python train.py --dataset="stained colorectal tissue patches (NCT-CRC-HE-100K)" --cond_dropout=0.2 --scale_shift_norm=false --beta1=0.9 --shampoo_beta=0.999 --adamw_lr_other_params=0.0007 --grad_clip=0.5 --steps=9400
Rows from block 5, named by matrix and row number. Rows with one number belong to one channel. Each number is 500 + 25 x the weight over its row's rms, rounded and kept within 0 to 999. All counts start at 0. Numbers have three digits each. After the name is the row's rms in percent of the matrix's.
# convs0: first 3x3 conv (model.mid.2.convs.0.weight, 256x256x3x3, standardized in use), inputs 90-98, a 3x3 kernel for each
# convs1: second 3x3 conv (model.mid.2.convs.1.weight, 256x256x3x3, standardized in use, transposed), outputs 90-98, a 3x3 kernel for each
convs0.118 059:460462478456474472474492513528487520501515502511499509528549550480510509478489511487478454517493475531508506500477472457422434473491491500491505481491481478483533477475456467475462488472514504489485497493504490513498525530521522524525524542532
convs1.118 074:523548549522499520514525505501494496492448522526488495509577564487463512462508526470492534491518531471474486506514487538503507504544495515493531512497494513515525497472482506395500482507498477507499488449488482478490459493487521522523453485516
convs0.119 097:480470528498530502504482528498482495479486469478497517511523534534519490470554539507499472431484456429452445521480498524529486525492507460495521506462479503521528475467480578510487515502506491477508491479496509488517485486484508507514487503475
convs1.119 088:497490494479478558525513515492473499507511486527522487524510547515458461524488528518488507504494480465478486490521528519451468503514481495518521492532504466477515479464508451488460539526525498529454539482473539474484541502525499471549506494484
convs0.120 073:492477512505512446514505505521493498517489479510466528549502529507502487516514532507472463512461504511500517492508448520482471496511451525539522523531523491523523551498536489492474482522530533485493518518504503487498490516493477529499511525516
convs1.120 083:531524506554467512565534501468532491508502509522519514481538522519532516443496429454430487474492525544525537537513519519536511527509498483471518528491507521534522463520497488505500483499434530545499537489508493511498493529512474538481539509470
convs0.121 096:492520498504493509530522505505524503505477477522503528549517495497475527491521561487469485483465474464488469541544481478526506479491501472441502520507551522549520499488467519482461526530484509490507468515518496514490488501529504519516496480463
convs1.121 091:514474532520495495519480511435514512522463502492488481479528541530487512538516454490497497494516546508453462509522492484517531511491472502449480511445437489512524526491478460510526499529542494489534448493557481512497551502519521480492475468507
convs0.122 080:466499521441475538484460530473465480500484509503494534494484462493486468514506505469506552456442538479445532490489467551558446525522461473472519515452507480483500470515498498466474484462498478514504489507506487490515503504510488481511485506504
convs1.122 091:466536477482514545501512497539501517554485542566525526492499536534448504506480449477484455516534483516519483514516472507501465490512480578524507522545485492489545476516482492503481492498488516494514524493517473458506492523525445509526493464488
convs0.123 063:523512507502525520512526522518529534525535543527525514522508499514476480512502512503494505504480520525494529513571562475531524504526530503513527508482522488494538475519546482538543486522503484484494495499503502498505502487508499482513515501517
convs1.123 088:512470482534507446511480486535522489474527512488436444494472457484515522519552521516517518454538458514509459496513485489544479487537463474455511511473515516496493501484497512505456513469472481494504482545515523502511477454500474445464499475488
convs0.124 075:542503508500456512525531549504510505504504493470486481528500488497496461498524531540461468466496544509547554485440450456531532491451492516495483514518520527477520488498511453434469513513495507480486500485470515483474537470477538502491509538495
convs1.124 072:439466444457502483539519507479490526485513474506516531526482498471528539486521465497521485452504472483504533468531517495508536531522502490535543502479493482492499452502507476504526517516529478510500539488475479510534491475467489503506496524494
convs0.125 081:515501519558523491544532483523500520526473526507496489528503477484486490522482487464482493481459476449519510522511523545537513490517488512534508502517489482489502533492499504489456520520493467524525496507498478498465508515523480470502474496466
convs1.125 082:527504482486508467459453491454482501421467521492494519551508525503538490527490507506486477535464512499471516500483500498491470480536508495500492502453482481494502509538551493478540462514486516509483537518515520465540509494522509502536469487511
convs0.126 089:486491516518473509518482513476505508512481514526470529499508454511506483461507542492520500538461540503539530452493506523483486459482511486467529486507539541548521512515552504511464523521499512503509516531526525465494456511473519479474471490516
convs1.126 081:490535509471514512509517541492534497536463537508497481499481534536497523515516483504520536510509487540506451484511468549462510471457523476505504518523477512541489431462526476478512494476502503496524470479484478476495495542520498508503504533538
convs0.127 077:494480548460488513527520509495482488535472545502494517480521511495526513493494527506526486467465524487514478532589502540553501502565500522476501526520507466462469503490519491479466432508538521508540485484528479509504519533522491515518513542533
convs1.127 082:495508498458465473509528533541470462468444500486515502488484530508506553492438460473497534507469532532487490460495470509519483477518476496489520510509507496498515449522522449511562488456481483461533464471541498505505523465482474520491485475491
convs0.128 106:529458464551443529498481471507514517492501506524535524523480490523480487502515532481488517438460532513466517484500479509499491514488459497518504481513526456553515526467441486445531463501493491518532503509493504553493477463474501467507506477528
convs1.128 108:515528486521521491521549521500485486524507494477505497517511555503440495505470535502522530543550506502509473537546527515514505501538512446513496479532506490530523504499463454554460482523462530495504496517502505479528498498513497491493487522539
convs0.129 115:505429502494488516509515505526546498520533547487503477465469482525507490505499485516504488552511515517526514487502484541523490512544514504441501494507513542504492471493496511498485517502479481490481513490511471512504536492495494484514532499480
convs1.129 091:516462493456480506522551522496489491467467489517517481499490475468469461550559529512548526472485482478459496485518499462504454539524522516496474477462517521526504525504514527513459485504538520522512500541508513505506488455504467497472505514489
convs0.130 098:493496492497509517528502518488500501481490487495476475511498495531518483491490461446470488473504464531479451556511486507483498516519528513538526534593568566543514475548499516527528520538501538491472534494499514528547490476464520489483494483495
convs1.130 129:507495500510563543528523472490497493492516513537498492503531494511485480472494495515516497505525524514506512468485512487503492473464506517499503479446494470450476517521515478455489486463479475459495503491488497484496499481519472508500489503492
convs0.131 106:518488528535485532504527524519485492505522492470519492490476485515485493512518490516478468501498512519455503503471433547530530523554488514508532475483508507522477516522491464531512486503488495503505497487455500493502522497479520520510497483499
convs1.131 101:460407475484506476462496498487500458506505503490532497533485494472493450497506479557554476490533589463511541507477514465521489515456504524453479495460515482468476510460528517483503471487469510464533529536499474515518475471482495515516536492482
convs0.132 114:526548514466519523496451507482509507484529505540507501517471472506503492521501486481484498498477501454482510468480505534531525479547498485516493476486494486507527540494534467456494437469532512501510546493523527503505528485478534484482479498533
convs1.132 098:491530493514513488509501503473470454515459490519491506552536444487496451516499519476525492488502467549487506516469524478523467494477495451487530480493529511476512517508521529507508503512509512450466515520475458508498478498472482526475484482522
convs0.133 109:481478513478484492516501557505508516492535519518524498510513535519513514493476478483535533499544542509501507507495484503521498524490517495515515536532548524561533459505505478547520501491486485485504509517516496497507476488497485489505488490502
convs1.133 123:488462514553505518505483490513478485514460486461494480497458464494494517502510545484505540502488499491445460470529499523542510499528508467456502462475489483504487527487501495477518503454506521507485482488538500501531500480505477500510471497492
convs0.134 105:468469499532495514514505479486500505463462505478512496493508462483440514473503505516494457471515500472527463495507474515488499507498519527504565477497478515444465491550499507526442520509482510496520500472501472505482519491474519507475485467485
convs1.134 100:523557561521498548455482514516538525538526506481535505527524530444509532484517494552515544524542477511531472521556537510524518518547515536469490485497529468495504541523494510519479516483501501457507451491516526498511518488542498523514486498492
convs0.135 102:479488486496472500484467466488516511542517514521512505510460478506494484506490481507519500534549498557560508509480497473491503501512511496447473443468485499480495515478524458413486532448496517512493504488514491497526508491485541505512553519523
convs1.135 107:545498459541518508496478472493486513489453473451483481470471496505517509457488501490510525496513485499517483496514529529540533513563502488508481515506522499493492520498507519442482500509515490524502494521495514535528539493502482484507509514518
convs0.136 107:499475504521504522541517498517494518495482474515503487509510484507515488491516491500480515503502494528519518518487469518494500499523501478504440544573537526511522562512524487530532511570566489490499488460502504509510494477521501493491510505493
convs1.136 123:522517471474493538481495518465500500463487493475504467519534489530484486478501508541530490500507521465475471496515514538546499513521504470488503518496478512499519495494517467432450467479464496486493544498501509497520476498508548517528494532518
convs0.137 096:508529475542526534490479472490510505512533504485550475496512467509479537478482530477470490512494494522463493533460460515501482496540517505475529507474482513553496482513514523518494482520554498538518496483501506506514471470472502494515495527490
convs1.137 089:553530488519508519534481524498508536576523493525544461465535588500507493491469507491485506515504504487516507514528517543552518545536532506457495460508530488507521486531510503481528486485495524526525486529544480476530504502473536515487531505504
convs0.138 111:478527486524470520490496538502467514505506532486496502496494529525543532492500465517512474514514492502503524502514540514519490461501508465453479466451500466508456533531503516528499504450487486508514495498482493511542503549493472460540480496517
convs1.138 087:535500489521466478495475457516466494513479524480489445516484537429454459489469465569483519489494493472459476487517540498512508478504508482488499450496504494501489558523514490508504490475503495555511486495543465498504515508526479471483486485478
convs0.139 125:504483510517491498474509537519479471514476525485496505503493553496495498434466500493521491576484470518476505496481498485524463497501438504496515483518462545482492444488544510485477479526537543479489486491473487500481476499527460487480492473492
convs1.139 101:496495532509485541554499486519497507440511513549523475508510534506470484488490466495470530455518513522502465500470520525483516495517516471510484517442484500509472489516523487513528519475516518486479477479487465510485496497517477498502478488487
convs0.140 101:480494481511513526520492487495493488526506516487493500488480432512509514514503516486517503522535509528529538527507443525575505518526502448481486528512549533486548545509501467471518519472485496459503507518494512512470506492520519478521506496503
convs1.140 095:478555494487466506510461474517504505506440507488488503552550533487488468532495487537536537504495538477489452526512472516491482526526512492502499496484469499505526520559525444515513504469492530507498521530512529548488500512497485458486475493478
convs0.141 103:487473497490497507504545534491489485484471493512499503505505501520533538514534539489520506509506507486481469508502469468473465482480468468457483487450466499477456494479444483491461437465481524500516502525539507490497492486486494484481504482490
convs1.141 115:497526512483493514465535492542473462482483482476448475528492503499516499499516500483514500513466465462458465506527500473515511469476498522523517512520536494491530507542519546560561493505511458476476466482468517477465470468464485466448482487493
convs0.142 122:506488479542509470477471504482488488507499517492516486548481503527533532512475511510501482534514509524462517488513524494561518518542489497481489502506515485507457465465515506504530512507542521498501517479476486481467522513494525489520505472515
convs1.142 109:560559535489505491509494480491526483503489503516467514523502493541441485502506474532517554484494538512479495506500530478492477501520500502474494474462521488492505492508501435478497503444489466527497475456473510513491483516519480509517514504522
convs0.143 118:462466488515501443533471475508480492503479511524488486541511517478512491458508507449511499488477489500502510498459493513525497506471471491482507497456496498541487474430510466479520501522485488479481509458523492526486480475479481489498490492493
convs1.143 104:536470484516497521499487472516542509508559559472504491475474543508498477480516459493495486536521507482482542513510518474461515495489521477490491502524466501484512528485495451487475463504508521451497496557461534464508518516498480498531538535502
convs0.144 109:460518545487552547497506479516527514476505498549511516508483530482497485482507550502483521519495450490444456505485464487517492518514537461432500473468546466525570539504502541502533515523471512507472461505517517513480467519498512518495547501485
convs1.144 095:491502487463471489507469514521519479479527496512477498465513488470451471505480463514518468519526479487468488497498515506499525541524547508486495486491535515551499509494499460480474512496470487526543473498526437502511492510512470505499474513493
convs0.145 128:516528479505516517441522531459468510474456534481527529566531469471482488484469508474476494479478549480458526538521514494539471507487548497491491507474441545484463547516490513613502489518462500494510491496525508522510510516502501501491477487514
convs1.145 119:541525524512526483519523456511527530479535502477487530464512490469501484496486489489533500502476443475491479494552541498494505483477506476487518499495494505480504533533480533509492499502516521490496510460475534506498499489508511469470473499471
convs0.146 149:482479488479498517491479483476494490486504495488481484506503474495477533582513516501491511496482523522497527494529531525583515522460468499484489556497546537501483528494519505547480518518469488500507521537503503500507510501496514502510504505491
convs1.146 172:499529532483485444493482512500497476455484482537507478485456414504482502497544498517522526506484483540518526518529469483413465497501477487466465512566533513510515486479465479515506472489513486475491519543501507509507500496496496522505501491505
convs0.147 087:530474534504494503502454470499498483485499490535504479510486517499489477495509487472506487493485521473493481482482502482464485486469450479471509489496485510531471551507496546493475442465464492521510473498479499501507487528503527507529503486463
convs1.147 088:435490458555533480498535486513533501523555482495478484500472527557449495571521536507538535483504576506504478491495480483539502525508484497452484532519489514517548483527531514524484516485536502484472517438471505461505502476518515524497497527513
convs0.148 111:473478476527459504463481561486482525500519507489541513523496494463537522488504500468504504516458489523511521502495540500526512493521496549483505494485467481498488493525530534500503478472525522516538503485525482519514485500554516480486501488511
convs1.148 104:470567569528556477488487485508471478523464499533550516498468511470439538492495511467497508479530486498486459499524491472465506460515519508456503494527490542532448497526510526535521502485513512538510483503519494487515510508523515514468502501480
convs0.149 104:493509512496497480473473533498520521508528547502518509454480491483490475478492524497520519499496485499479475466476493500499507508501460481480485477480524525496484520507537486438509501487499515507504491506508511500508469483484518469495480491512
convs1.149 114:464539516535484492542466493513557470465513442500462467449501488579514528532510496464459496467483490472494510512470495491500534507512521576506524465493491507498545529497510500555509533532497526518499495498501516534493515519487527524496526500465
convs0.150 125:478471537495461526465507519488501514509483491538496519494479491520467462504499508517491493519430500509506509511529474530514453513482447475496511542469513500467515523495515501445538489510566500504529522487498511513499524481494531486509512484479
convs1.150 112:503472498534516509542519480465540515530554525518545525525530517513511522496472460491503522461444463516487522508474508529476469505461491467497490509506488528511499514556550478527487496483473501470485541509547529486511557520535515526524518522522
convs0.151 123:513518515458474505508506492523493539496484481498501488439490516510521527485480480478545537467478519527475523459522513557599530525495501483482483513513533434520482503489517483464587553534464491502542505496487500526513500479508529522516487476492
convs1.151 108:522485527518501513476502524500481521511546553515487492528515513479463481476505508547532516522498442483486469514523504451452478478542541463456486470491458547526520539521519453508503499508521514502485514533522520522509516487517462490487476508505
convs0.152 144:486499474509567562502479519503512512475509497506469492528506543550569513448467482510491524506494510478460501522478473525540517467468516491488442528532488557502473531512514476422488511455527499490509501488521520499492521502503518510505519504500
convs1.152 175:484494509452472526507501487494483514493566457498485504505491423522531473484522498542506511510466457473482508496540528480487486512466469494510512511476530497502501506483505492541580477509453475540526464503514487501475478500474476461511503519513
convs0.153 124:539493486506529484484510525505495493504504523488505516523491508491509467500511546509523494526498522515518506501503516505536515517515498531511508491445499485495516511460493521536438505555511528473501514509499515485483477508528486484507525495506
convs1.153 129:474525496435543560520492497508515499509534502508483484471542533468416470529540506489432502527530482492482504522488490510530477511477516508485484541504517501518487473511512519517464524533500522503499501499495485486471496505475501484521501507518
convs0.154 160:529500504474518519510539525508484488492457485492485493497539494503458512510498510527532530512557551508549520515489497493478517515460515526520480523538485495532505507509527466537535467534524523522493493465482512533483514502505486470482504494507
convs1.154 179:503458481491504510458481494496503518484512542484525523522549513520563497490489502531441497525470540500511505497532506513578485488512478502479482529414452508479523507533493470431489501507507513509478530490507505482522478451482471480532496533548
convs0.155 095:554532486539508462561477499498503526509509510506532494506504493508476490516496493515523513519524500494521503479504498506499495473464483499507482539581519528511481471452484461476467499466476508492489485492520479500499504493523501516527526522525
convs1.155 134:549544474519527484519531527479478538437508507456478527468467508500509547517490481477563500496512473494508482511477499480487515524529456466480503495487514490510489482508540485542550510499515473507534486546519501506490507499474505464467506498544
convs0.156 145:490453508467478505475474472504504480497497492482483479507493493502514522496533529483460496486482496528512507514474472528472485564537510518517498544561544510529508494490506510452523519482537516472486503475505505476484486504513477494489479487498
convs1.156 132:505512483543486498531516524505505481530511512522515530528467470505490474509495497556511530559512535528524539500467488481489498477486492506504506477470503458468482498493501507524494492494507512503506518523545536522551507515512504493487510518504
convs0.157 091:517547509516516533506516546480489476538518486505522520528487459527481459492483502528500537515488507512474556467517467507501467539507510472492517518535556557532551482455487527474492477503522499497508488488510492514514452516489492510473526503519
convs1.157 088:453453474469474475491495538495513507475514508510488489467518505483536511531492534456484510508478521493469521476492488502512470536520516498460490509519510529457538462491527481505458498487498513490500492476474509521487488488499481538542496556529
convs0.158 116:507519505507523516492471488502481502498504508533489512520499497506496519522475513482495525438515518470500499503508522434549528502584516494487494498455514505465472499487519460490527505497464488508522516499516487534479479464502527476516491523499
convs1.158 102:497506525490511513464502526505516491537524504462513456549544459550482526517494451491516518502522555490510495479442540487445525477459445527500466488554494476485460537553501493543551479492493479494465461517462506497499518505508490507528491500487
convs0.159 119:515529495514554517473521471511485509497496512520504512506500506496467467497485508504496503497490512497481506541491483496505480519494484478490517455480485515458520487481548499462505561503497462514518489523526494521472497475487475468486506498525
convs1.159 137:522466497503500505526481498487500534514492514490490481497529529517509473516499468510498531489455515508496525510476483494460443510477441541500474525470471478476491526499502536521499503492465523492500492496503494515535527516503472472490493493512
convs0.160 135:499526481486526473519521500485508507509569526521516472488471505465480475497502521495527504497495514489485509509501503520503486473486494484477489490478531481495498505525528516533525512544466489485496513523521495501483492504497489507497494504496
convs1.160 166:509460498520486511475472504467484513510510483505531498545512478502461482510497496500491472500522500507525480446542521498543483495536498492469467477496504481494512519506502510487512533502494490498478481501513508511518508513514479465495473478518
convs0.161 118:476523524512466499552516502476486465529499504510499482472490465494509502497501507498496498487532536486504491478507483543526524511507548480473474455510500544500547494471508516524559550504440531496523497459476491482470484483497494495516472473499
convs1.161 105:515534457472510525490471512521507500550509486510525555527512520495437469506529518517449511531536559474482505488517483515513449533528547466481475512474500532517471530483471479486461466509528504512523480492501485472478533512471484510527485508499
convs0.162 090:445465462437498505511523478493514518526503496529516499485486491502511510473514482494485456438447426425400429483454507442491491475492498503520513567524524541513476509537515540526509523515459504538524544544515503528504510498476501475472510511500
convs1.162 089:509512523536506500554514482480498502493488525518512502450500539537511509492520548476485502493481462504497509508543508490472521514511511532556483479479524498510489522523532516535536509532514496556524509557494478507494481495482484469519468517494
convs0.163 107:465495518504452517429489514469470475493536535500516498510527480520516478454464517531499471475479452466491465537500518503569512507526484461471467516497499488453470512509476455473512475501513520480531498488474517508496470524477497521509507514513
convs1.163 090:536501520521509509502554499526519550434459529513489516477466502480505471519475514544498525536502527496463450492503518501425520503497470549510510482498506497519502469557515463516543512469467541507539526483514495567499512518479483499504494508530
convs0.164 094:504501515492530507494500480483514519507524486500474533463475474534546512517503490489542550495523520494495517523494472524588502527542463518498509529493503517512477529495501537537506453468444509528512489503513476474464552495511498498527487490503
convs1.164 095:476463470515446510509522446552476503490492518491506446539480529525428461507505554470512473479442563517523497488486504520481479500526492515506485489490482491521504522553522477486523460478514482514515510526475527493489523526515498492500494486507
convs0.165 103:516508537494482501466464502492469485512521494526494520497501468453493496485489471505509483486498469501467479457553499472475461460449455497500520508509488476472501489495500481461483492521478525490486497521506497496508456485496492499490471524483
convs1.165 102:511487494517504487471487477525550496497495493504522472473522537522500549491496540489536460490464518539513501509511519510501510498487545520554525539559509529530527517485500471521520519493494506483474503509512508504509494494519488524482524497489
convs0.166 105:535494537473512525475500498467533458503519447489530509528509499504457534507489492493492524476470531531493516498524489460532478437486482499500480477509513489505497505471545482494509504497560485494473488500484503494489478470509494475501472508479
convs1.166 097:523519490503549523533540447509474515486542487541461479477472479494493502485472505492479502481501516497479491499498493508507520479469528531517526543529523519507506519512489512498479464526490490519498537512520468457456499511490515535511500532516
convs0.167 112:479442468467467488455476484532511488521510503515504464461531521528536551473520530511485489462486479476455461484484497509490542497474469486458495498507496519452498509484504469504510478472483501519507455506480521506507507496502495508520466522483
convs1.167 102:500542514530479471532538468495549510474503460479500498580545554491499474530539551513514494534498535482462479525514473483456465507497531506513452514502505521518490510513538507483545524472457516484470497459502502456478512519474490539485502504491
convs0.168 107:491518457495509512495491465492505517492531500495518506481491471481504492516508519532528502508472508525483499524488458496504474529490502497482535502529510490516490534543521424451571530470515449480498529495467534519513527495459474533537491509471
convs1.168 093:535475504456498505504489487483519516539486446469568504536475481520418522495492550452503490512545508499527514489506489498503507498493520483523480483502512510521510442509502456539545508495488483516477451497492488495468479433444522499513498504506
convs0.169 104:541513496510514520511481532505507522495503516498507498500489490513525532503508501516508491536530519514502528484556507495557544488492533537506505534493480531490469456503475560622550521520484501496516476491502482513499532539521517519520519504502
convs1.169 121:507529533518479504484493498508512519498474503480496545499501485462458465477448468532497507528471458503526492521570534490532537496524526491503517510491486479454500482503498466445486486486488498519515508541512504518479545545529489512520492527508
convs0.170 129:520502476499468464522492495478482503474464495497475490553489496511522520497453483509515517498525504519499536514544500458556526471507464469508530541478512546469485530490469455507515488543511464497469459487492483507478520489519507488506466485481
convs1.170 112:501507483509548513466491492519492450553533532484491509537522466453482522508442474489452480485503513499516492497515518491468501477468495469495447494473504499490500488542583472510555551505511477488503482555517520535532511516549495519502496521519
convs0.171 122:522535508531495541527489533488510486479525505501542516504499511502455498491483477507491478511546520474491474438453475486482483519526480512550550526531507507521490521484482518566507469528531490497491494510501482515477470489488512488472513505485
convs1.171 135:518522540516495481466478463499494470473512484488494526543577476507544497454462463492504489475468491486485462506498529495509505483480516506516522510473485530491468512481520519487492491461487490481493495488483503477472502527463491526474503510477
convs0.172 133:507504465510521558461505536475488498502478505499472510509505499500495494509545518503521488500514523508513507494498530441470486481477512498532491492479498516501530513483518529514498505498452499510510486511491507513495476493493497496467489494484
convs1.172 131:492463507494479492496521530504543492509537509530513493494505477498461463485446500490482506489491521497485473505512548521504517492473461484513481499518488501472504508506523481505520458522500487491509485480523500500477548524500535502486473530474
convs0.173 100:481500512480510509480488509519538491520498507517458499519498525487506480519506490505518540493497496491516497510470503457579497485531486554506487557499540514522457453506529469425522475501509526513522494507517487508531514475481531475502536486512
convs1.173 093:555553536485526499509483520540528484518479495506476540529493512539521511462486474525507490509516546459454532476491468485459447491508495494534465465519498495491512514512502539549472517479466504492513485517486507516470516498476520544519488496506
convs0.174 103:479504472492516506523549494495504534533484477509485537496473480522490502499504500469518547472526494547496497518532497509535515490508458469464481504458475490493490509535524541517512489446492467482510513491513534469473530493445484438465494523509
convs1.174 092:486517496501489500523533495473517467507488494477535529518496504509484498474534489490525513515461532437514508536480497494505479515498527522540542546546493475490516500528497508464439472496517486501460520483472478490485475481502511497486502509447
convs0.175 119:507502462528526508507530528509513511491555487479506495487504476542535523498483498536544527524553552508483483497479480541508461529496461463476510498494502479477550478495526499541528489506491547508500470491513518516490449507465506505489550553543
convs1.175 086:495501521503494437485484482495488554495436493533505510443492447464453426486501486516454501451470493497530475517498510528497494480502500479492491528486500476487489471486518476502465472476489492535523513500519436473474526531540517495502508494491
convs0.176 110:502509472516503509475463506495493466523515480525480531529488542536548534469477495473495494485543500483458525518489464514519522494524526512516506552487495520492488467537473544509476502521485506502550493508527478486488519528535515507512485525504
convs1.176 096:494521511452504488486473516508445434538472503489524500496496533465471454470487464541488468433500503459513515494526555498473509528513488493526465470491483471471489517465483485515488503503491548516530537541496500509474543497561491486486490485542
convs0.177 132:522511475532545499483462490471563478460584494487527465541499492474503464485511496486493505482481509481464502519498484505552480503522459524516543479476557491520543505550482532439519486471487495503500507484478506484523485519509490492500506504503
convs1.177 140:503524466536530446544504475500516526479566488518493503485553537461485536461461514480481501464492511490521515490505497512517498482498503483552515471538562447517510512493490469553529494511491515471493510514519521525510527516526485499506508511493
convs0.178 104:506522520510499535487491499484497500500527513494510501475501479478494486479442497545489543497511528507479498523513488513536510526553512469453504505511482540497488511488499554494530499498496508511513495499521483497473489468510500458468501472523
convs1.178 088:539523571471528540504483461521541498541504521528472506493508502481488469517508499474491451444507509524506510518495519482495467539500445523501489513485509501524506540508515498505475519509492496475488530532515488535512509489536488542508525530476
convs0.179 071:495510511494510493498504487508512503497500503513489496513531528509529492503510496562551529560579513517547517482504484503520478470492505533501466506527497508506472479497476501508449471472452505508502508501482521504504511501496501501478503505503
convs1.179 104:517490454524535513529548509521491495493566527488518460467481485432509503451519529529532535523532542510511486504484519543515517527517501538504512475516501493487490526478498522498503496483523521508510501529496526491537506489466546485481517471458
convs0.180 089:508502470496523507492441497493489505518521508496497469506507512545561543524515533465495490515514503480496519465497513475557522494525482450485503507510538507475498525514479511535499485449475487521517488490493489462489523516499503515549477481481
convs1.180 088:467512526459511532483477482494479517483562514500566508477549506528481478466506531475510469524496452532526520468480519515483498533481524505495495488468504488515504503537486510535497459469492513495508512459505473465506516495507462491464513498482
convs0.181 131:481479488470488496515484487485493463518525465517465465472498494525446549468473478494474563510498521506546522519512485492511478535523515468485505490509482511480494443512488483481489491490506524504514486527473501523480516498546507512493488507487
convs1.181 087:490486468479483473522521462518473512515454492489475513479503487450512476465471479454489478469505486501517491507494472477494475461494486490454492515475508513528504499527558503498500484482527470485510501480467454506504502546511498460508501499510
convs0.182 114:501466505513518465498479495476478462515546487536503484504495498513498497485476493472523505498504493533487505515507484535535560555539505492470507537514524478484518503522481499511522523497491540506502481465509507494489506530473504510525518490498
convs1.182 101:529554502495482489460430506504502504479486481497476542536487501491486507489509491511543506518517516490506484489486451501517432454481486476474481464501478515498510496549520478449474487479483488531472457489509495526504493487498446481502488483531
convs0.183 130:492479471503483456493499481533497498515444483532498484513538525499426509526420470524488494482484506491530526476492535475502495472565551514522526512553518511437506505494491442515521485478535492481500507482517545513513514521513487481502502483501
convs1.183 130:481520513477469530476488544504484521453450476488512482477491517537489477478543484510506485511436491493452503503520464495525470477515454451464506492427464492504485496539511508462523460441483486531477505501490486483484451462452500516505475552517
convs0.184 118:463464519444485518503564527481510497485521515509494504515515485483451420500497517538534488486486498502538517508504484501531474500471499467501493513489483501486536516509487525518452443499514473486509492515522521509504476472483473525510481518512
convs1.184 105:504486494527512535498540540471490487482487534502507525528554498468477480523471500444474464466491520483501489485550512520505489508450480484540504499536480489478514498493497479504547469523534460480479499522502507529513516513504491512506506507500
convs0.185 117:525471449510509495526522501471482481488532521514512514527498482489471494472475514479504517478488532488477511476464468532489513521499517486496467521505520506484472518503507510535486522488498481527509519486509471472497509455464525548484475485534
convs1.185 094:519523483472494459500466449505496480520492444472492505533525525494484457536442514542579547533564501469463493512519490532494462490467518474508472462496491506516494528546504488453452476514436464514494485501506472431478458504507499494459498492472
convs0.186 146:475492490466460477493481497477496517484472507506497522512496499488465510533539534474471507460484514491481500505523476456492531523494471486472501512532505500581500526481459460398445515481471498480511487486491510480466510515510495511502485484489
convs1.186 162:495476485494503526481521534518514482541472509491469543494426467509535532486500465496497526495466515483526484509438467504537514495524524502497515491515494493496490485436502522517510522485446523516462555496492491475444506507487504498515463525543
convs0.187 132:498500482508535523473494494483531498515529508524514522528504523484465478505515523494520510538568536501528524519490504503528524477497513490420486451443489490476491499532547518521522489478459480502507528523527519508495527515516514493499512519513
convs1.187 149:508483514508495532544499510455429476501493493490463497524491520493446502545465480482466468480491499473531487501492522457474468516472457489514487511541522519510505507517502536515508486515502521479463468483473489488512469477507470419482496508531
convs0.188 066:493485486483495483512505504505502495496498493499503496527526513523517510527529532497487499499493506503488490484480489469483485478484487511495499512486493481482479484487463460469454486483488508507519503491526507484535497491497491491502493492496
convs1.188 083:496459444515471479538553480504525513515514503473468524487534471456548482457477482480462475478516513518513503481551503508498497496503522514512506507480504471552544518478513497459497535517521508524476517568527499550505482474514494492472481508488
convs0.189 107:516462467499483450506499511492480504502487501497516476524513530522502488508465485502556545499485528507482503469468490520558539555537512481518483499495481469488436492512493477500516492493527503495468490472486487497456507500510484466498507491505
convs1.189 099:521491509475452466523480493478535548478457514496536512511526500469473493497483484488507501519495477517518526531474514468494503495521545494493513494478491495453521485477476465480487530504474509508455475489565536519542531520502485518515524512491
convs0.190 118:478518490493471449497521530517478538495515524525488492502465459501502469509506507492484529529468491501529448478452509484489491524468460511529473471505513502541538480488482537492482486501469511514506523490498525528493520437497519463459494473456
convs1.190 104:534541505493512484506457456487480502500468476469543465515544516499502540522474500483437525475471532508489487534512479490514526490506496521480506496536518481533510506489515485510473518479513508534510514515480535498522498535535551554529511569544
convs0.191 120:525503547532501458509449469479510503470491498468477498529499438484450518500459534502500518507522485498486492519509477546558510548530532495503517485478503519476519480532438564536473492506500505524485494471499506480497531467474489519477503504508
convs1.191 112:566544517585490486486472466551503487518533545498510503502533515482525467492433471507508514504473530552524499476490480486508499543528477480507472540518530501510491508509547497487495557490450472518470502490477520487478514480458481480458463475442
convs0.192 106:466480535441475441478488498527494489486498517487495482482503506509435455507485470524496533496523481529493515481453500514479461447445472465540511461507527518487523474470496496504468474539513506502470505489506482488489523513515506507484505500503
convs1.192 089:473478517564493518526509509480552495478504549462497475518456480472531522470445479491490507475511516474469548494496494493519510477524489496521504559507489505504512502454505548489542529515506503523472459493530495469498481472483525506495499524508
convs0.193 100:458466514515494487516490494521519489462501506478516498496444451497471485504509513534499483501501483522479476519473507541509423544525497493510499443527490453488535487426469501487446523465530483452492487476501498494500472458502482501491493492484
convs1.193 102:563511515476553521465500496536484478568470473478485483543498529495528495545543482506514515488476470514494459520515475549521462514520514501480513532492495556494518503525518499481482504549508482497486479511452512514471520477500526484516443498498
convs0.194 085:534532511506530480526530476505517505484500507495491508461476493467489508473492497485503495515499503511502503489443441448429453439429442513526531536533497517534514483498514486514494473502468502497498523499500503508476498495462511493471489507485
convs1.194 089:501484484496485540489481475506547529525509520448448495501539501495503531472488478499542517478508505516492490536505481547498503515504517509507488477462491481458490534461522470506472490489482543496486507529477502503530509496498489537512522534527
convs0.195 104:530500487507477481528506503494541485507497523501540519539522512524490477563567523528492445513492507512510518529524520510442526501476490493485520509495451500490486453470497449423484446476505509479498472485506508482499503532532482459474523533494
convs1.195 100:451484478484466485499508490504477461476486539490540529529473494547547508530481539465502517469493522515488459499471495467489470475477450493500466493507485496496480465462504513507505491514543482486510475492491494501469512481502540483496510512515
convs0.196 089:498527467500517493515498440514540484488520480536511510536513495481508498537522519472461471490423477486482455497494507493522513454459505508491509489488531519459524495484449504478456488476527486495466497476517530512481483498494533503547483489477
convs1.196 083:541495496532489528534534532475507491487549556509513539447478511446470570479534493472474500504522495448508469477515492497454488535474501477543520514508512479482509498471517484534506496500493481464489512527486526473508533467489540513538498529540